A small image VAE, trained from scratch.
Data: trained on capsule endoscopy frames (Kvasir-Capsule), 127.3 epochs.
Rows from block 8 of the encoder of a small image VAE, named by matrix and row number. Rows with one number belong to one neuron. Each number is 128 + 32 x the weight over its row's rms, rounded and kept within 0 to 255. All counts start at 0. After the name is the row's rms in percent of the matrix's.
After each neuron's rows are labels from the 100 images, of 14848, where the neuron reaches its largest size: "colour at peak" is the nearest of a few named colours to the mean colour under the peak. Only what is clearly more common there than usual is listed. The data: capsule endoscopy frames (Kvasir-Capsule). In brackets: how many of the 100, against the usual share in percent.
# gate: MLP gate (encoder.blocks.8.mlp.gate.weight, 384x192), inputs 96-191
# fc1: MLP up (encoder.blocks.8.mlp.fc1.weight, 384x192), inputs 96-191
# fc2: MLP down (encoder.blocks.8.mlp.fc2.weight, 192x384, transposed), outputs 96-191

gate.131 076 [103 183 106 124 125 226  91 159 166 110 160 116  73 122 124 144 175 121 108 108 156 138 132  75 171 116  84 112  98 180 119 133 130  80 103 121 125 147  91 174 154 104 156  96 125  99  81 150 126  81 117 128  91 108 145 135 128 112  80 119 119 216 185 140  82 168 117 130 157 143 198 102  78  86 183 140 124 126 199 159 123 128 158 136 104  88 104 143 141 123  90 112 148 166 122 152]
fc1.131 089 [183 138 128 169 128 139 170 133  91  84  82 139 146  61 125 119  83 107 131 136 126 112 121 202 116 146 111 138 121 128 133 117 121 132 215 103  96 137 114  92 135 123 117 176 148 123 215 108 117  99 102 173 192 109 116 159  87 175 182 152 154  40 104 135 140 110 110 101 171 170  98 134 142 122  84 139 146 129 141 133 104 121 153 118 145 105 131  83 150 134 140 158 101  89 130 102]
fc2.131 063 [110 110 114 141 182  98 123 127 130 115 121  50 115 160 132 151 155  84  94 114 108 124 127 130 140 136  41 110 138 176 126 127 141 157 124 120 129 191 125 111 162 138 123 102 140 108 126 179 125 126 139 130  93  63 155 127 128 136  42 116 154 119  79 156 154 141 177 138 131 123 135 196  68 150 108 102 147 145 144 143 113 122 118 116 123 154 142  95  94 147 126  93 217 181 194 113]
colour at peak: grey (39 vs 6.4)

gate.323 081 [101 145 142 165 105  68 147 137 115 122 134 152  27 193 126 127  99 141 123  96 203 137 105 153 106 168 164  64 146 221 122  80  65 139 128  85  68 104 102 129 102 116 114 113 136 130 146 129 140 137 146  72 180  99 125 169 165 143  91 122  97 135  90 100 130 175 121 177 158 120 112 124 159  99 141 120 157 152 194 148 102 128 102 170 158 108  94 122 197 119  63  90 140 155 156 139]
fc1.323 090 [125 128  65 153 144 123 135 100 166 130  95  74 136 174 113  93 113 123 128 167 172 125 164  80 124 154 106  64 169 157  74 116  84 172 128  95  59 112 142  74 145 138 138 107 141 115 135 134  83 109 138 111 125 137  83 200 120 147 121 143 136 195  87 144 156 165 166 139 157 193 159 198 112 151 110 101 136  46 158 123 174 103 148 132 149 116 181 147  57 148 126 126 141 121 179 154]
fc2.323 078 [108 114 119  59 102 142 153 156 167 152 127 155  84 108 124 114  80 143 110 162 135 118 173 131 123 188 146  83 157 203 136 164 119 122 180 105 125  91 211 136 148 129 127 160 101 104 130  85  97 107  90 144 130  63 104 165 110 101 185 141 109 155 133 131 151 126 174 174 107 183 120 136 132 158  72 130 142 130 157 113 103  47 143 164  95 138 140  97 125  86 127 116 105 145 184 140]
colour at peak: black (88 vs 0.6)

gate.172 079 [ 94 158 149 142 156 139  89 102 125 123 131 151  79 114 120 134  84 149  75 111 166 108  84 197 144 104 128 134 109 159 109  79 104 136 113 175 145 167 158  90 131 151 175 152  91 133 111 239 106 140 156 164 147 127 107  78  83 134  66 166 114 128 117  97 136 130 123 113 145  80  90 128 129 103 101 161 124 109 131 143  84 136  95 173  85 131 136 136 151 126  89 114 132 155 131 151]
fc1.172 067 [168  86  74 122  62 122 143 145  82 116 118 124 187 129 137  97 155 116 138 143 120 212 167  63 129 159 106  98 187 137  95 123 123 114 147 103 153 114 100  92 135 124  99  75 150 180 171  76 158  73  98 151 111  99 192 124 183 176 144 122 160 115 146 148 136 121 114 155 126 152 110 146 143 131 147 125 144 121 107 159 119  70 129 129 173  43 168 111  96 136 190 152 135 102  98 101]
fc2.172 087 [107  91 151 174 150 110 123 109 125  62 144 102 142 120 160 151 107  57 208 146 111  74  93 149 104 121  94 129 191 123 115 104  70 108 125 117 119 179 181  94 104 163 123 217 148 166 183 156 112 127 161 146 118 145 104  88 112  84 117  99 130 160 123 118 155 115 135 116 159 101 130 142  68 111  88 162 179  79 172 125 187 193 129 169  88 171 159  96 140 125  95 146 144 141 105 120]
colour at peak: pink (25 vs 0.2)

gate.375 101 [125 140 212 153 113 174 122  90 154 155 115 110 107 155 151 112 146 131 184 139 141 170 135 107  95 204 141 113 108  82 124 120 106 130 129 106 102  99 145 151  89 132 146 127 124  88 108 136 165 147 172 134 132 109  94 113 117 169 166 113 148  81 128  93 141  63 172 158 197  95 126  96  95 111 123 123  72  85 146 111 169 163 155 138 155 110 114 126  93 118 119  61 184 184 121 148]
fc1.375 086 [ 99 153 104 130 110 126 129 107 116 137  63 126 144 118 116 136  87  69 136 125 159 125 134  69  90 121 100 149 145 127  94 132 161 161 126 142 140  76 141 156 154 122 117 130  13 159  91 135  85 119 135 160 125  99 100  95 109 142 120  99 146 155 136 179 132  96  81 138 157 118 183 175 138 103 104 128 144 149 146 113 118 131 108  91  41 112 149 122 165 171 132 140 191 140 140  90]
fc2.375 075 [109 127 137 135 142  78  51 141  93  79 135 132 110 127  99 146 141 124 170 115 149 128 133  70 188 164 117 161  89 165 131 123 145  59 135 170 135 174 150 129 128 154 122 109  30 133 186 112 122 150  98 122 132 107  41  98 131 114 126 142 121 134 148  95 142  76  96 175 120 145 169  52 114 173 132 137 114 133 173 162 157 154  78 127  61  88 207 131 141 118  75 126 131 157  67 128]
colour at peak: orange (34 vs 9)

gate.21 078 [153 161 107  91  91  95 162 130 155 146  73 139 110  63 127 156 116 102 140  84 218 112 180 130  93 149 177 132 136  90 162 111 149 167 169  57 128 120 159  95  64 152  69 101  86  72 103 124 137 105 143 101 147 147 172 146 115 125 120 128 108 137  74 133 126 215  89 152 115 157 132 172 108 137  95 127  68  84 170 106 127  91 128 128 166 178 148 162 202 135 111  45 139 137 177 129]
fc1.21 093 [ 84 101  96 109  90 124  68 148 119 126 119 130 164 124 120 140 160  88 142 132 125 166 115 197  94 102 120 105 142 134  98 106 146  97 123  86 196 115 202  96  72 148 121 126 155 144 123 110  81 185 134 157 149 151 126 108 169  81 125  94 138 202 114  73 139 162 175 138 153 148 124 127 126 124 129 113 150  60 152 142 125 101 150 105 109 121 124 151 144 130  73 100 223 117 135 117]
fc2.21 084 [121 100  71 130 114 212  91 110 105 139 191 156  88 160  80 114 154 137  86  96  80 132  53 150 127 117  94  99 102 144  56  86 134 109 176 143  93 125 120  76 176 175  81 121 167  79 103 140 128 130 169 121 107 122 140 203 143 129  98 134 122 141 157 137 154 115 140 143 133 150 113  76  66 107 137 109 160 120 148 174 145 178  88 169 160 202 106 140 137 144 107 108 173 111 143 136]
colour at peak: black (63 vs 0.6)

gate.316 072 [114  52 143 159 101 121 167 171  85 149 112 128 130 137 140 177 131 138 133 116 121 165 167 136 129 126 136 109 110 124 127 130 130  82 100 181 126  92 122 159 125 140 120 161 137 100 204 162 115 124 144 121  68 132 129 109 119 106 109 126 138  72 127 144 133 199 139 114 145 152 213 165   7 140 125 145 126 139  96 107 150 104 103  80 128 176 120 110 144  98 136 131 118  69 120 157]
fc1.316 091 [185  58 164 121  57 119 118 176  81 127 180 129  98  79 138 140  79  99 115 171 131 126  83 102 165 122 121  96 145 135 151 160 117 164 188 122  59 194 137 139 213 156 129 145 165 106 183 144 191 125 110 119 131 100 106 103  86 128 130 140 156 124 126 149 106 130 135 151 121 148 144 116 159 151 136 124  98 167  89  47 146 176 128 140 180 128 123 125 161 111 152 123 118  92 152  90]
fc2.316 100 [140 177 120 138 201 124 157  64 160 114  66 115 141 137 148 124 135 102 120 117 164 128 131 170 100 122 153 161 131 109 128  63 100 104  13 134 127  97 154  21  86 120 111 126  85 181  61 111 105 130 139 142 154 137 143 159 176 172 158 105 114 140 130 151  92 130  97 146 187  98  78 132 148 100 113 131 117 104 143 199 110  81 124 125 104 158 125 131  94 101 120 118 130 153 142 128]
colour at peak: grey (36 vs 6.4)

gate.364 091 [168 124 144 171 128 148 197  97 160  88 154  71 108 133 100 141 111 135 155 147 147 172 129 130 124 119 115 102 177 129 133 136  89 133 103 119 169 180 110 120 111 119 124 167  96 131 144 191 142 190 163  94 131 163   9 112  95 163 190 138 123 138  64 125 122 112 153 163 143  78 180 159 137 178 143 161 122  97  92 138  89 183  79 140 169 129  57 125 118  77 172  83  99  92 100  83]
fc1.364 068 [147 116 137  95 122 120 134 116 133 118  79 180 139 127 139 145 106 127 181 156 175 141  93  95 156 120 128 119  45  96 117 125 107 213 158 123  86 118 128 152 127 129 150 119 144 123  93 158 123  60 175 131 158 149 100 143 191  93  83 124 149 149 174 124 111 129 177 159  51 115 160 130  91 148 169 118 105 136 106 143  42 104 138 142  84 154  92 158 125 186  70 175 178 140 160 141]
fc2.364 120 [106 107  64 111 106 113  78 143 123 192  72 199 150 124 156  97 119 175 108 102 128 101 138 109 126 153 152  99  98 135 126 165 133 151 104 163 128  77 122 125 136 131 143 131 176 120  88  63 150  68 114 136 127 137 190 144 152  78  68 153 134 138 160 141  80 125 116 107 125 200 113 123 114  86 140 120 103 146 127 144 133  50 170 117  94 107 136 103 154 104  85 170 175 211 165 121]
colour at peak: grey (38 vs 6.4)

gate.165 075 [124 142 176 109 145 212 174 149 127 164  68  90  67 152  93 164 126 125 120 141 155 109 154  92 147 173 106 153 116 128 183 123 108 182 101 111 117 117 123 174 235 114  64  86 151 183 158 179  64 146 151 116 107 111 112 183 100 119 136  99 160 109 128 119 152 155  87 125 130 129 119 144  88 160 179 170 151  96 109 140  82  90 142  94 117 106 159  94 109 120  86 126 126 168 170 108]
fc1.165 078 [174 190 110  83 211  98 106 181 115 152 115 146 138 122 114 133 128 141 103 154 143 163 159 126 135 158 134  92  79 108  72 158 107 146 136 192 115 136 193 145 183 111 155  94 136 116 103 149 123 165 124 105 160 118 144 159 115 205  97 127 110 155 181 112 137 141 161 122 118 126 159 128 139 110 118 168 121 136 141  87 172 158 159 140 112 214 108 112 104 145 119 118 100 153 140 155]
fc2.165 083 [103 126  74  98 125 134  90  86 162 111 157 123 181 108 103  95 137 138 136  86 117 161 112 184  66 158 135 175 190 147 136 143 150 112 122 103 160  75  86  88  26 169 123 112  89 105 170  70 117 162 142 182 152 147 131  82 136  87 154 130 114 172 132 112 129  92 167  90 100 138  85 189 140 185  73  52 131 137 131 115 173  97 150 122 176 116 120 112 187 113 105 135 144 129 122 112]
colour at peak: orange (30 vs 9)

gate.250 095 [112  85 134 103  95 109 149 129 197 132 125 133 162 138 119  73 159 153 137 161 151 132 192 115 145 161 161 156 153 140 130 181 153 199  97  66 140 132 183 134  99  96 130  37 169 171 134 125 128 190  73  97 115 109 134 188 114 160 127 116 109 171  72 124  97 116 141 160 142  98  89 123 128 145 127 140  83 104 133 140 132  90 107 104 192 144  94  90 134  69 121 131  90 182 140 171]
fc1.250 110 [120 136  92 155 183  72 132 132  99 126 131 154 151 164 138  72 111 154  96 159 173 123 206 136 178  87 185  75 165  99 127 133  59 133  98 149 140 133 120 140 162 123 137 145 148 109 106  93  90 118 121 124 110 150  79  73 106 144  56  89 134 174 110  68  56 167 192 101 104 142 112  80  73 156 195 125 107 200 143 119 133 106  88 116 132 152  79  83 153 134 128 156 133  90 122 109]
fc2.250 085 [149 149  35 177 139 120 127 127  85 131 173 178 101  89 112 128 114 124  88 131 124 127 125 131 188 136 130 120  27  82 121 128  71 183 161 222  75 130 117 132 129 137  75 152 140 131  78 157 111  69 200 136 116 125 128  76  88 118 118 128 165 136 143 102  74 113 110 173  99 151 154 118  62  93 155 114 115 144  69 133 160 157 126 129  72 122 125 166 171 178 116 133 125  99 138 133]
colour at peak: black (55 vs 0.6)