config.yaml
model: "image VAE"
dataset: "capsule endoscopy frames (Kvasir-Capsule)"
train_examples: 42238
image_size: 32
crop_scale_min: 0.7
horizontal_flip: true
bottleneck: "kl"
downsampling_factor: 8
encoder_arch: "vit"
encoder_norm: "layernorm"
encoder_norm_position: "pre"
encoder_activation: "swiglu"
encoder_mlp_ratio: 2
encoder_head_dim: 32
encoder_fused_qkv: true
encoder_bias: "all"
encoder_qk_norm: false
encoder_parallel_block: false
encoder_inner_norm: false
encoder_drop_path: 0.15
encoder_patch_size: [8, 8]
encoder_conv_stem: false
encoder_layers: 14
encoder_width: 192
encoder_positions: "rope"
loss: "mse"
latent_channels: 32
decoder_norm: "instancenorm"
decoder_activation: "silu"
decoder_widths: [32, 64, 128, 128]
decoder_blocks_per_level: 1
decoder_block: "basic"
decoder_attention: false
decoder_upsampling: "pixel_shuffle"
kl_weight: 0.01
init: "lecun_normal"
residual_init: "scaled_by_depth"
optimizer: "soap"
beta2: 0.99
learning_rate: 0.003
beta1: 0.95
shampoo_beta: 0.95
eps: 1e-08
precondition_frequency: 10
max_precond_dim: 512
one_sided: false
adamw_lr_other_params: 0.00087
l1_shrink: 0.003
ema_decay: 0.99
max_steps: 14000
batch_size: 384
epochs: 127.3
lr_schedule: "cosine"
final_lr_fraction: 0.01
warmup_steps: 1400
weight_decay: 0.1
adamw_weight_decay_other_params: 0.05
Rows from block 0 of the decoder of a small image VAE, named by matrix and row number. Rows with one number belong to one channel. Each number is 128 + 32 x the weight over its row's rms, rounded and kept within 0 to 255. All counts start at 0. Numbers have three digits each.
After each channel's rows are labels from the 100 images, of 14848, where the channel reaches its highest value: "colour at peak" is the nearest of a few named colours to the mean colour under the peak; "strongest on" is what is common among them. Only what is clearly more common there than usual is listed. The data: capsule endoscopy frames (Kvasir-Capsule).
# convs0: first 3x3 conv (decoder.mid.0.convs.0.weight, 128x128x3x3, each kernel summed), inputs 0-127
# convs1: second 3x3 conv (decoder.mid.0.convs.1.weight, 128x128x3x3, transposed, each kernel summed), outputs 0-127

convs0.5:123105122099085095105123128133126120093109100145133083129120106109129103101146147102140107135091151126117136092060130079129107152075104161190090113134154069105078192110125137125139138156087146164141125124106155195159117102085109130103088133151126116099098103086095026042123148108155133138100128104097124146089093097098072178082096060067091104085130098126112069125081121122084165069131
convs1.5:105132150200172142174154151103113135139117174086130140130164106083154165120137081150059112189141105100098150158109147151126165102161056099149101103076184185155180095121140087123148139066102150075143110126067117123145130133069137062158138154146105121110166131149221139169088120113101120099132089131178104104162102152130102132188125128154093108110148186121095172143180104150135112137136
colour at peak: grey
strongest on: finding: ileocecal valve

convs0.72:194094152127086128102108203088105117168091079125160139133106098149109151124103127116145141095108141099122119117138165088069112186171084074191108073125175130149113099113101125122104101108091116170094128086117110107144090123105101127147168148113080059095118108161137112051062139110104107137088109118084128089129121194067094103059083107090149153132119101135094101110120061126083156131114
convs1.72:113123081097121117042113132143175116135137113102077049112120116104110125130178102106144157127111143150174128140134142190087166154083131153113144139158071187140114120139170149100095136149138168135127131150072198142120081161150133136094171064116145162135075140106130093138109159159166162141203106107167067144116151068168133079175170096129079129174116134075125104082138169182142137120155
colour at peak: grey
strongest on: finding: ileocecal valve

convs0.57:180088106100127115140124141110099104118071120163112112115122133091088103110101093123129098154120116071132159127080089119093112113114091137208100104146149115074144113101132122146102128099089123131165139143116131154185132105118189122142067084096087126098095119105104119083044145095108115132082140116134112122098112255086083136103170087211107160114108109124109092111146103124096147107127
convs1.57:133204099182081127105124150150127134079220082144123166143118076097097159169142151106112088104166122182108096105147140111174140171166168180113127115137122121242088166159133131138132110102188182145140156127108129136109080104163164101114140111089139173124175076153137172126135130146130148104102098054076153108121099174132168134123118135056124135128107131129130135156116129171122099155077
colour at peak: grey
strongest on: finding: ileocecal valve

convs0.108:176097127106105089108123157122109161096086087133127106101089100090093144112111080081164125169090171110112154144142173096085111146167107192099139135103171158189093086134106137153075149155117069184113112117062127122080118120105152082086099130142105104053129101163113152096080116095065096104170107082127143109110137169107109092174130136204126139097105134138117078080165121126106126089068
convs1.108:120156105160161151118089133152105074106060159174116172112143105114105157127063107120096087094136121115118155094106144141088104094103159146102090127161094169050127102092132124166179131134067117133136177112191105120173179160145114128105111084132112089140149169113110123116120108123151106134115144117098111180200068141085105161033150082069113139096075183101102072113094155124147097132129
colour at peak: grey
strongest on: finding: ileocecal valve

convs0.24:109068099130120083067111088100144148131121092135088099122087107128132122114112129105119100177120127108085080102066088145073054157122099134120104130116056195138059083112095115103157159059117128183144126134070160130098112118065107100106117104154150114092098118131149169128138117093113133135083099090084108142059117178116135105101097081075082169142132116110110095091118065107102125082121
convs1.24:087138167114090133106136151157160102157124139107145115149192115071153149148150093112157138135101131070128136180128085111151189096154115136140109083148148128157136142153109136114125113088082162084133133217202135188121083098148149117129138130123126164129111107172088104090112132080135087079159093149108056130152085054075056128076080135104145098173107134153146180099100130173088169152126
colour at peak: grey
strongest on: finding: ileocecal valve

convs0.126:062148127118168098134150176162094146118119136112121142120118106124113116091200132115155121154129117109137148137108126158088164119172135142155076121170054216114126090125154137085088147130143152164108153091121167094085127157156167075126223139102131139165127137118116054179105141143090163154116128112112101146146144141089129123158066181018134105112141162135124090088128106114122118211148
convs1.126:094121128143074070150099043104188181119142108143126158129138164138123135127181123064159188172125156082063090148130157133134147138146141107117101154136149108182108122150145106166157164143103125044140058140124108116158071158080074118087110122125160125166132080075123115113147128129142130151183114127156156132089122185155109114129097122125048091119144092198129119107138150126104079083083
colour at peak: orange
strongest on: finding: ileocecal valve