config.yaml
crop_scale_min: 0.7
encoder_mlp_ratio: 2
encoder_qk_norm: false
encoder_drop_path: 0.15
decoder_norm: "instancenorm"
decoder_widths: [32, 64, 128, 128]
adamw_lr_other_params: 0.00087
adamw_weight_decay_other_params: 0.05
Rows from block 3 of the encoder of a small image VAE, named by matrix and row number. Rows with one number belong to one neuron. Each number is 128 + 24 x the weight over its row's rms, rounded and kept within 0 to 255. All counts start at 0. After the name is the row's rms in percent of the matrix's.
After each neuron's rows are labels from the 100 images, of 14848, where the neuron reaches its largest size: "responds to" is what is common among them. Only what is clearly more common there than usual is listed. The data: capsule endoscopy frames (Kvasir-Capsule).
# gate: MLP gate (encoder.blocks.3.mlp.gate.weight, 384x192), inputs 64-127
# fc1: MLP up (encoder.blocks.3.mlp.fc1.weight, 384x192), inputs 64-127
# fc2: MLP down (encoder.blocks.3.mlp.fc2.weight, 192x384, transposed), outputs 64-127

gate.103 093 [126 115 132 164 149 126 146 142 103 130 156 129 129 127 158 127 143 125 101  89 128 171 178 210  97 139 125  97 144 132 131 109 165 105 120 133 129 121 103 156 124 126 126 146 150 128 129 127 149 110 139 151  97 123 126 126 140 137 136 116 155 113 145  66]
fc1.103 085 [127 119 135 128 137 135 174  94 152  96 102 133 121 165 178  89 117  90 119 140 116 137 145 125 131 123 160 128 115 137 150 131 138 110 114 171 133 114 110 110 115 110 141 140 126 129 155 121 147 147 152 127 114 133 110 143 121 123 105  85 132 115 156  68]
fc2.103 081 [138  92 145 128 118 185 191 142 128 120 146 126 122 103 108 105 109 114 129 133 125 130 123 114 131 152 164 141 121 134 108 117 154  94 163 110 120 104 124 111 139 138 136 157 155 143  94 127 191 146 123 138 138 113 136 127 113 131 144 126 124 104 128 129]
responds to: finding: ileocecal valve; finding: blood fresh

gate.109 095 [133 119 105 101 124 124 150 121 117 137  95 155 155 144 113 136 107 128 119 162 100  94 139 127 125 106 146  93 173 126 111 161 126 157 178 116 104  73 160 162 129  89 117 125 127 118  85 136 129 123 115 102  93 147 178 117 117 115 128 129 113 150 150 128]
fc1.109 096 [108 157 117 136  92 124 133 138 159 116 117 154 119 116  98 151 109 130 101 139 104 116 142 161  77 116 164 143 108 136 121 165 176 153 162 128 140 131 113 132 151 125 157  95  96 110  99 173 130 135 122  97 140 101 133 111 129  98 186 144 129 123 109 117]
fc2.109 095 [121 131 142 143 130 111 122 142 135 118 100 166 125 131 109 137 141 141 107 123 122 126 152 137  74  99 149 153 135 153 131 212 124 138 171 127 117 128 105 138 160 118 159 102 136 123 130 163 129  90 131  97 122 172 154 109 111 134 142 171 109 129 129 109]
responds to: finding: ileocecal valve; finding: pylorus

gate.251 075 [153 134  89 124 175  85  94  97 130 123 130 118 141  96 104  90 108 121 143 107 120 129 127 141 118  98 133 102 105 126  71 130  99 145  92 160 128  64 129 121 129 119 141 104 163 134 135 145 161 100 125 148 115 131 129 118  75  62 111 168 127 124 134 130]
fc1.251 071 [119 130 140 129 120 129 131 113 138 171 149  76 142 107 129 109 159  96 124  91  82 122 127 155  67 163 179 148 160 105 148 165 147 130 135 131 121 122 113  97 113 126 111 106 131  47 128  99 147  92 131 128 132 185 162 110 151 123 124 144 129 121 145 122]
fc2.251 081 [ 76 155 125 137 102 161 134 136 148 125 134 129 133  89 153 118 179 126 101 156  94  95 141 141 131 155 143 118 152 107 169 141 134 155 130  98  94 127 152 146 111 131 106 173  93  87 136  75  82 112 123 146 124 122 138 171 151 138 136 139 115 146 167 128]
responds to: finding: ileocecal valve

gate.225 096 [139 105 113 108 146 137 111 132 165 136 148 131  96 124 135 127 127 122 152 154 133 125 134 146 150 184 113 112 132 146 107 158 110 129 137 104 131 115 136 147 148 115  88 146 143 121 122 142 195 132 148 118 102 153 142 118 127 170 140 133 148 104 119 127]
fc1.225 094 [121 139 114 138 132  78  95 116 100 131 125 157 126 105 161 115 109 125 131  69 113 109 149 151 112 105 127  83 123 106 137 164 151 151 103 130 153 150 106 101 107 105  96 106 153 169 148 115 125  96 130 159 155 144 130 108 164 127 160 147  96 121 120 167]
fc2.225 087 [138 107 150 126 152 124 135 118 165 111 129 139 139 110 108 128 156  94 129 116 162 124 103 130 168 128 132 179 126 124 126  67 136 136 119 139 130 128 150 131  97  95 146 173 148 172 158 169 154 114 126  76 194 118  71 163 170 130 131 126 112 127 132 140]
responds to: finding: blood fresh

gate.334 081 [117 125 105 136 133 117  97 149 130 138 138 129 135 125 168 124 153  98 100 128 151  99 180 164 107 122  96 160 122 140 110 116 130 102 141  59  59 119 103 139 131 136  74 168 139 102  86 106 143 161 132 115  98 174 130 138 133 153 151 119 126 144 146 136]
fc1.334 090 [116 145 127 135 123 174 125 123 152  90 149  94 132  94 168  87 133 131 140 133 149  94 129 116 173 167 111 133 136  89 146 156 164 152 145  92 184 138 140 140 111 124 140 113 108  98 126  96 149  84 168 134 156 123 154 177 122 114 124 117 117 137 126 120]
fc2.334 080 [116 172 119 105 148  76 171 140 100 164 114 143 109 143 128 147 130  91 136 153 108 132  99 167 186 156 161 131 128 102 127 100 156 164 120 147 105  80 148 148 140  87 128 109 164 159 140 111 161 134 141 135 141 163 104 106 101 114 159 135 119 130 112 125]
responds to: finding: ileocecal valve

gate.222 082 [123 164 106 125  88  94 141 123 132  86 165 137 129 143 117 103 158 134 172 101 148 121 133 116 154 118 145 147 138 112 128 130 148 121 123 157 136  95 147 110 160  90 129 170 122 129 128 154 101 150 107 128 157 113 120 187 166 161 167 113 158  96 135 138]
fc1.222 095 [135 137  74 124 139 116 123 107 122 102 170 129 134 139 130 123 129 144 136 198 128 169 142 143 144  95 155 145 109 109 132 127 143 126 123 129 125 122  96 108 101 109 157 142 127 158 141 141 113 194 127 147 127 100 106 137 114 124 154 134 105 119 117 134]
fc2.222 088 [103 177 106 141 165 112  90 162 122 146 121  95 120 141 100 133 131 155 176  95 165 127 134  85 126 133 156 128 145 126 137 167 112 146 129  95 100 148  99 141 148 142  78 135 108 144 116  97 138 130 126 112 153 111 158 112 117 142  95 129 116 104  95  86]
responds to: finding: blood fresh

gate.327 099 [146 112 100 147 105 120 144  92 146 144 105 141 148 130  89 110 113 169 130  83 116  78 141 130  87 131 107 131 131 184  83 174 142 135 143 110 108 106 123  96 130 126 112 163 127 138 109 104  97  80 129 160  85 116 186 104  79 110 120 137  95 146 107 111]
fc1.327 092 [139  96 142 110 123 169  84 108 117 111 157 130 136 131 122 126 206 157 146 114  69 139 146 100  93 165  96 113 132 102 102  93 114  88 159 153  85 122 126 100 124  99 122 135 138 157 132 111 127 167 159 124 113 133 105 145 134 135 145 104 139  52 131 134]
fc2.327 093 [173 108 127 101 117 132 125 137 123 140 113  96 125 116 108 150 146 123 123  87 128 123 138 131 115 174 126 168 138  80 149  71 116 125 173 102  95 140 126  84 116 120 132 109 128  97 137 182 135 196 118 114 144  68  90 107 132 116 147  89 137  63 179 131]
responds to: finding: ileocecal valve; finding: pylorus

gate.104 072 [151 136 125  84  90 101 136 142 107 135 130 156 168 174 142 195 158 101 112 166  89 143 103 154 123 139 106 167 154 136 131 130 120 115 169 103 131  75 123 144 197 117 137 115 143 100  90 118  67 112 114 151 128 124 108 121  71 124 114 127 130 134 119 133]
fc1.104 082 [144 110 153 136 152 130 114 127 121 170 156 131 181 126  94 181 166 181 101 140 130 131 113 137 123 138 117 101 143 185  72 134 146 167 145 122 126 134 146 124 128 129 121 151 117 131 122  99 143 120 152 115 141 130 118 110 114 110 136  94 116 138 150  86]
fc2.104 093 [125 153 136 109  71 143  97 111 143 135 110 119 147 137 129 153  98  87 128 177  66 128 100 117 124 140 123 141 128 128 178 119 118 143 158 132 113 139 104 140 153 113 130 184 154 132  81 143 103 108 180 165 112 120 147 123 129 179 118 152 167 125 153 143]
responds to: finding: blood fresh

gate.241 074 [123 160  88  66 135 114 131 115 132 115 120 142 121 147  96 158 128 110  74 108 172 181 143 132  99 107 128 155 114 123 143 131 128 132 170 102 145  78 117 129 139 108 136 119 148 127 119 158 133 126 160 106 109 116 126  83  83 107 165  87 137 118 100 147]
fc1.241 091 [126  98 156 153 138 145 114  92 151  82 118 140 166 137 135 144 100 130 133 124  77 176 179 165  99 135 115 138 108 124 129 121 130 146 134 144 125  94  93 166 135  92 125 135 115 150 128 123 165 112 128 164 120 121 123 103 112 104 117 130 153 123 114 173]
fc2.241 087 [128 136 127 126 131 136 153 138 131 115 139 155  93 148  90  85 102 162 120 113 118 155 196 149 130 109 140 130 116  99  81 152 137 149 160 117 136 141 128 103  87  99  35 148 133 100 123 161 123 127 144 162 138 130 133 105 130  78 130 147 127 124  98  96]
responds to: finding: blood fresh

gate.14 101 [129 126 137 149  39 141 195 146 115 136 132 153 126 129 135 125  97 117  93 155 126 102 144 113  97 150 149 153 146 124 132 140 110 142 137  91 121  95 153 136  87 123 103 152 133  80  68 133 126  91 126 175 121 138 128 147 120 123 169 140 147 123 127 119]
fc1.14 071 [129 152 130  86 158 135  76 118 100 164 171 126 136 153 154 145 166 153 143 139 116 111 123 158 122 132 109 111 101  92 148  97 117 137 168 139 105 150 147  85 143  98  92 183 105 139 119  95 134  94 139 108 164 130 121 128 119 116 160 162 117 146 122 110]
fc2.14 110 [110 116 119  98 180 115  76 115 123 118 140 153 106 130 144 124 161 115 193  97 129 133 128 117 148 117 131  69 100 122 129  97 132 145 124 151 114 138 105 121 120 132 122 161 106 134 131  90 161 152 147 115 162 117 117 110 118 146 132 127 111 153 111 112]
responds to: finding: ileocecal valve

gate.174 066 [135  83 126  93 125 149 147 161  99  78 157 128 101 128  94 120 116 128 122 145 105  88 139 123 135 145 140  69 113 103 175 131 165 114 156 107 140 136 140 129 170 145  85 183 142 139 119 141 142 147 137  96 138 118  71 130  99 131 109 120 125 124 119 142]
fc1.174 080 [136 135 114 145 125 104 127  96 102 131 123 146 164 108 155 115 120 202  69  39 125 142 176 164  92 128 159  97 129 126 123 144 117 147 129 145  82 148 115 127 157 136 127  93  85 130 144 134 107  95 155 161 145 126 146 143  92 126  87 130  86 118 102 138]
fc2.174 082 [124 127 128 129 123  99 118 129 125 149 117 151 106 139 143  78 110 143 123  72 140 121 143 171  98 136 185  62 153  75 143 136 131 137 138 130 107 144  80 108 144 175  84  68 132 151 137 138 130 126 135 119 141 167  97 159 126 130 127 124  90 130 106 114]
responds to: finding: ileocecal valve

gate.87 108 [150 145 145 141 151 169 134 143 138 118  97 131 118 144 105 144 172  86 121 128 111  95 141  94 153 106  74  94 126  84 143 130  89 127 118 145 135 154 182 127 100 108 141 137 135 129 103 103 132 127 103 100 155 121 124 125 101 119 139 141 171 134 132 145]
fc1.87 091 [141  94 119 175 108 100 114 133 105 110 128 128 119 142 145 153 168 120 137 112 112 153 114 147 127 102 134 149 143 124 108 112 150 123  58 113 146 169 105 141 143 108 126 134  84 128 150 141  96 133 138 174 132 133 144 141 116 128 102 186 134 109 128 126]
fc2.87 108 [117  99 131 166  88 190 174 117 118  92  70 124 101 119 126 144 127 106  71 116 126 126 117 139 193 130 153 124 135  96 108 144 138 108  84 101 136 146 166  93 126 120  85  90 119 134 141 164 131 119 125 153 151 133 128 157 127 120 125 173 162 129 106 131]
responds to: finding: ileocecal valve

gate.252 102 [125  99  99 123 129 142 111 126  97 146  97 141 127 136 134 153  95 126 159 127 169 122 103 120 128  96 100  99 156 128 138 161  96 166 166 130 141 113 110 126 131 112 109 157 124 123 132 186  96 166 105 147 122 138 109 109 123 156 108 130 114  99 127 150]
fc1.252 108 [127 101 128 135 115 120 148 132 126 156 121 140 134 159 155 141 127 145 139 109 146 183 158 104 143 123 102 101 156 132 172 123 110 140 140 143 117 116  76 121 100 112  89 131 117  93 147 122  72 130 133 171 168 141  68 126  97 151  93 118 145 110 167 127]
fc2.252 093 [122 135 163 123 103  93 142 132 144 128  81 143 108 157 138 130 116 160 123  71 138 112 153 140 130 129 122 111 135 163 143 153 120 123 118 126 138  79 123 106 104 145 134 113 128 106 153 134  56 131 175 124 131  89  64 133 122 153 144 130 147 132 174 144]
responds to: finding: ileocecal valve; finding: pylorus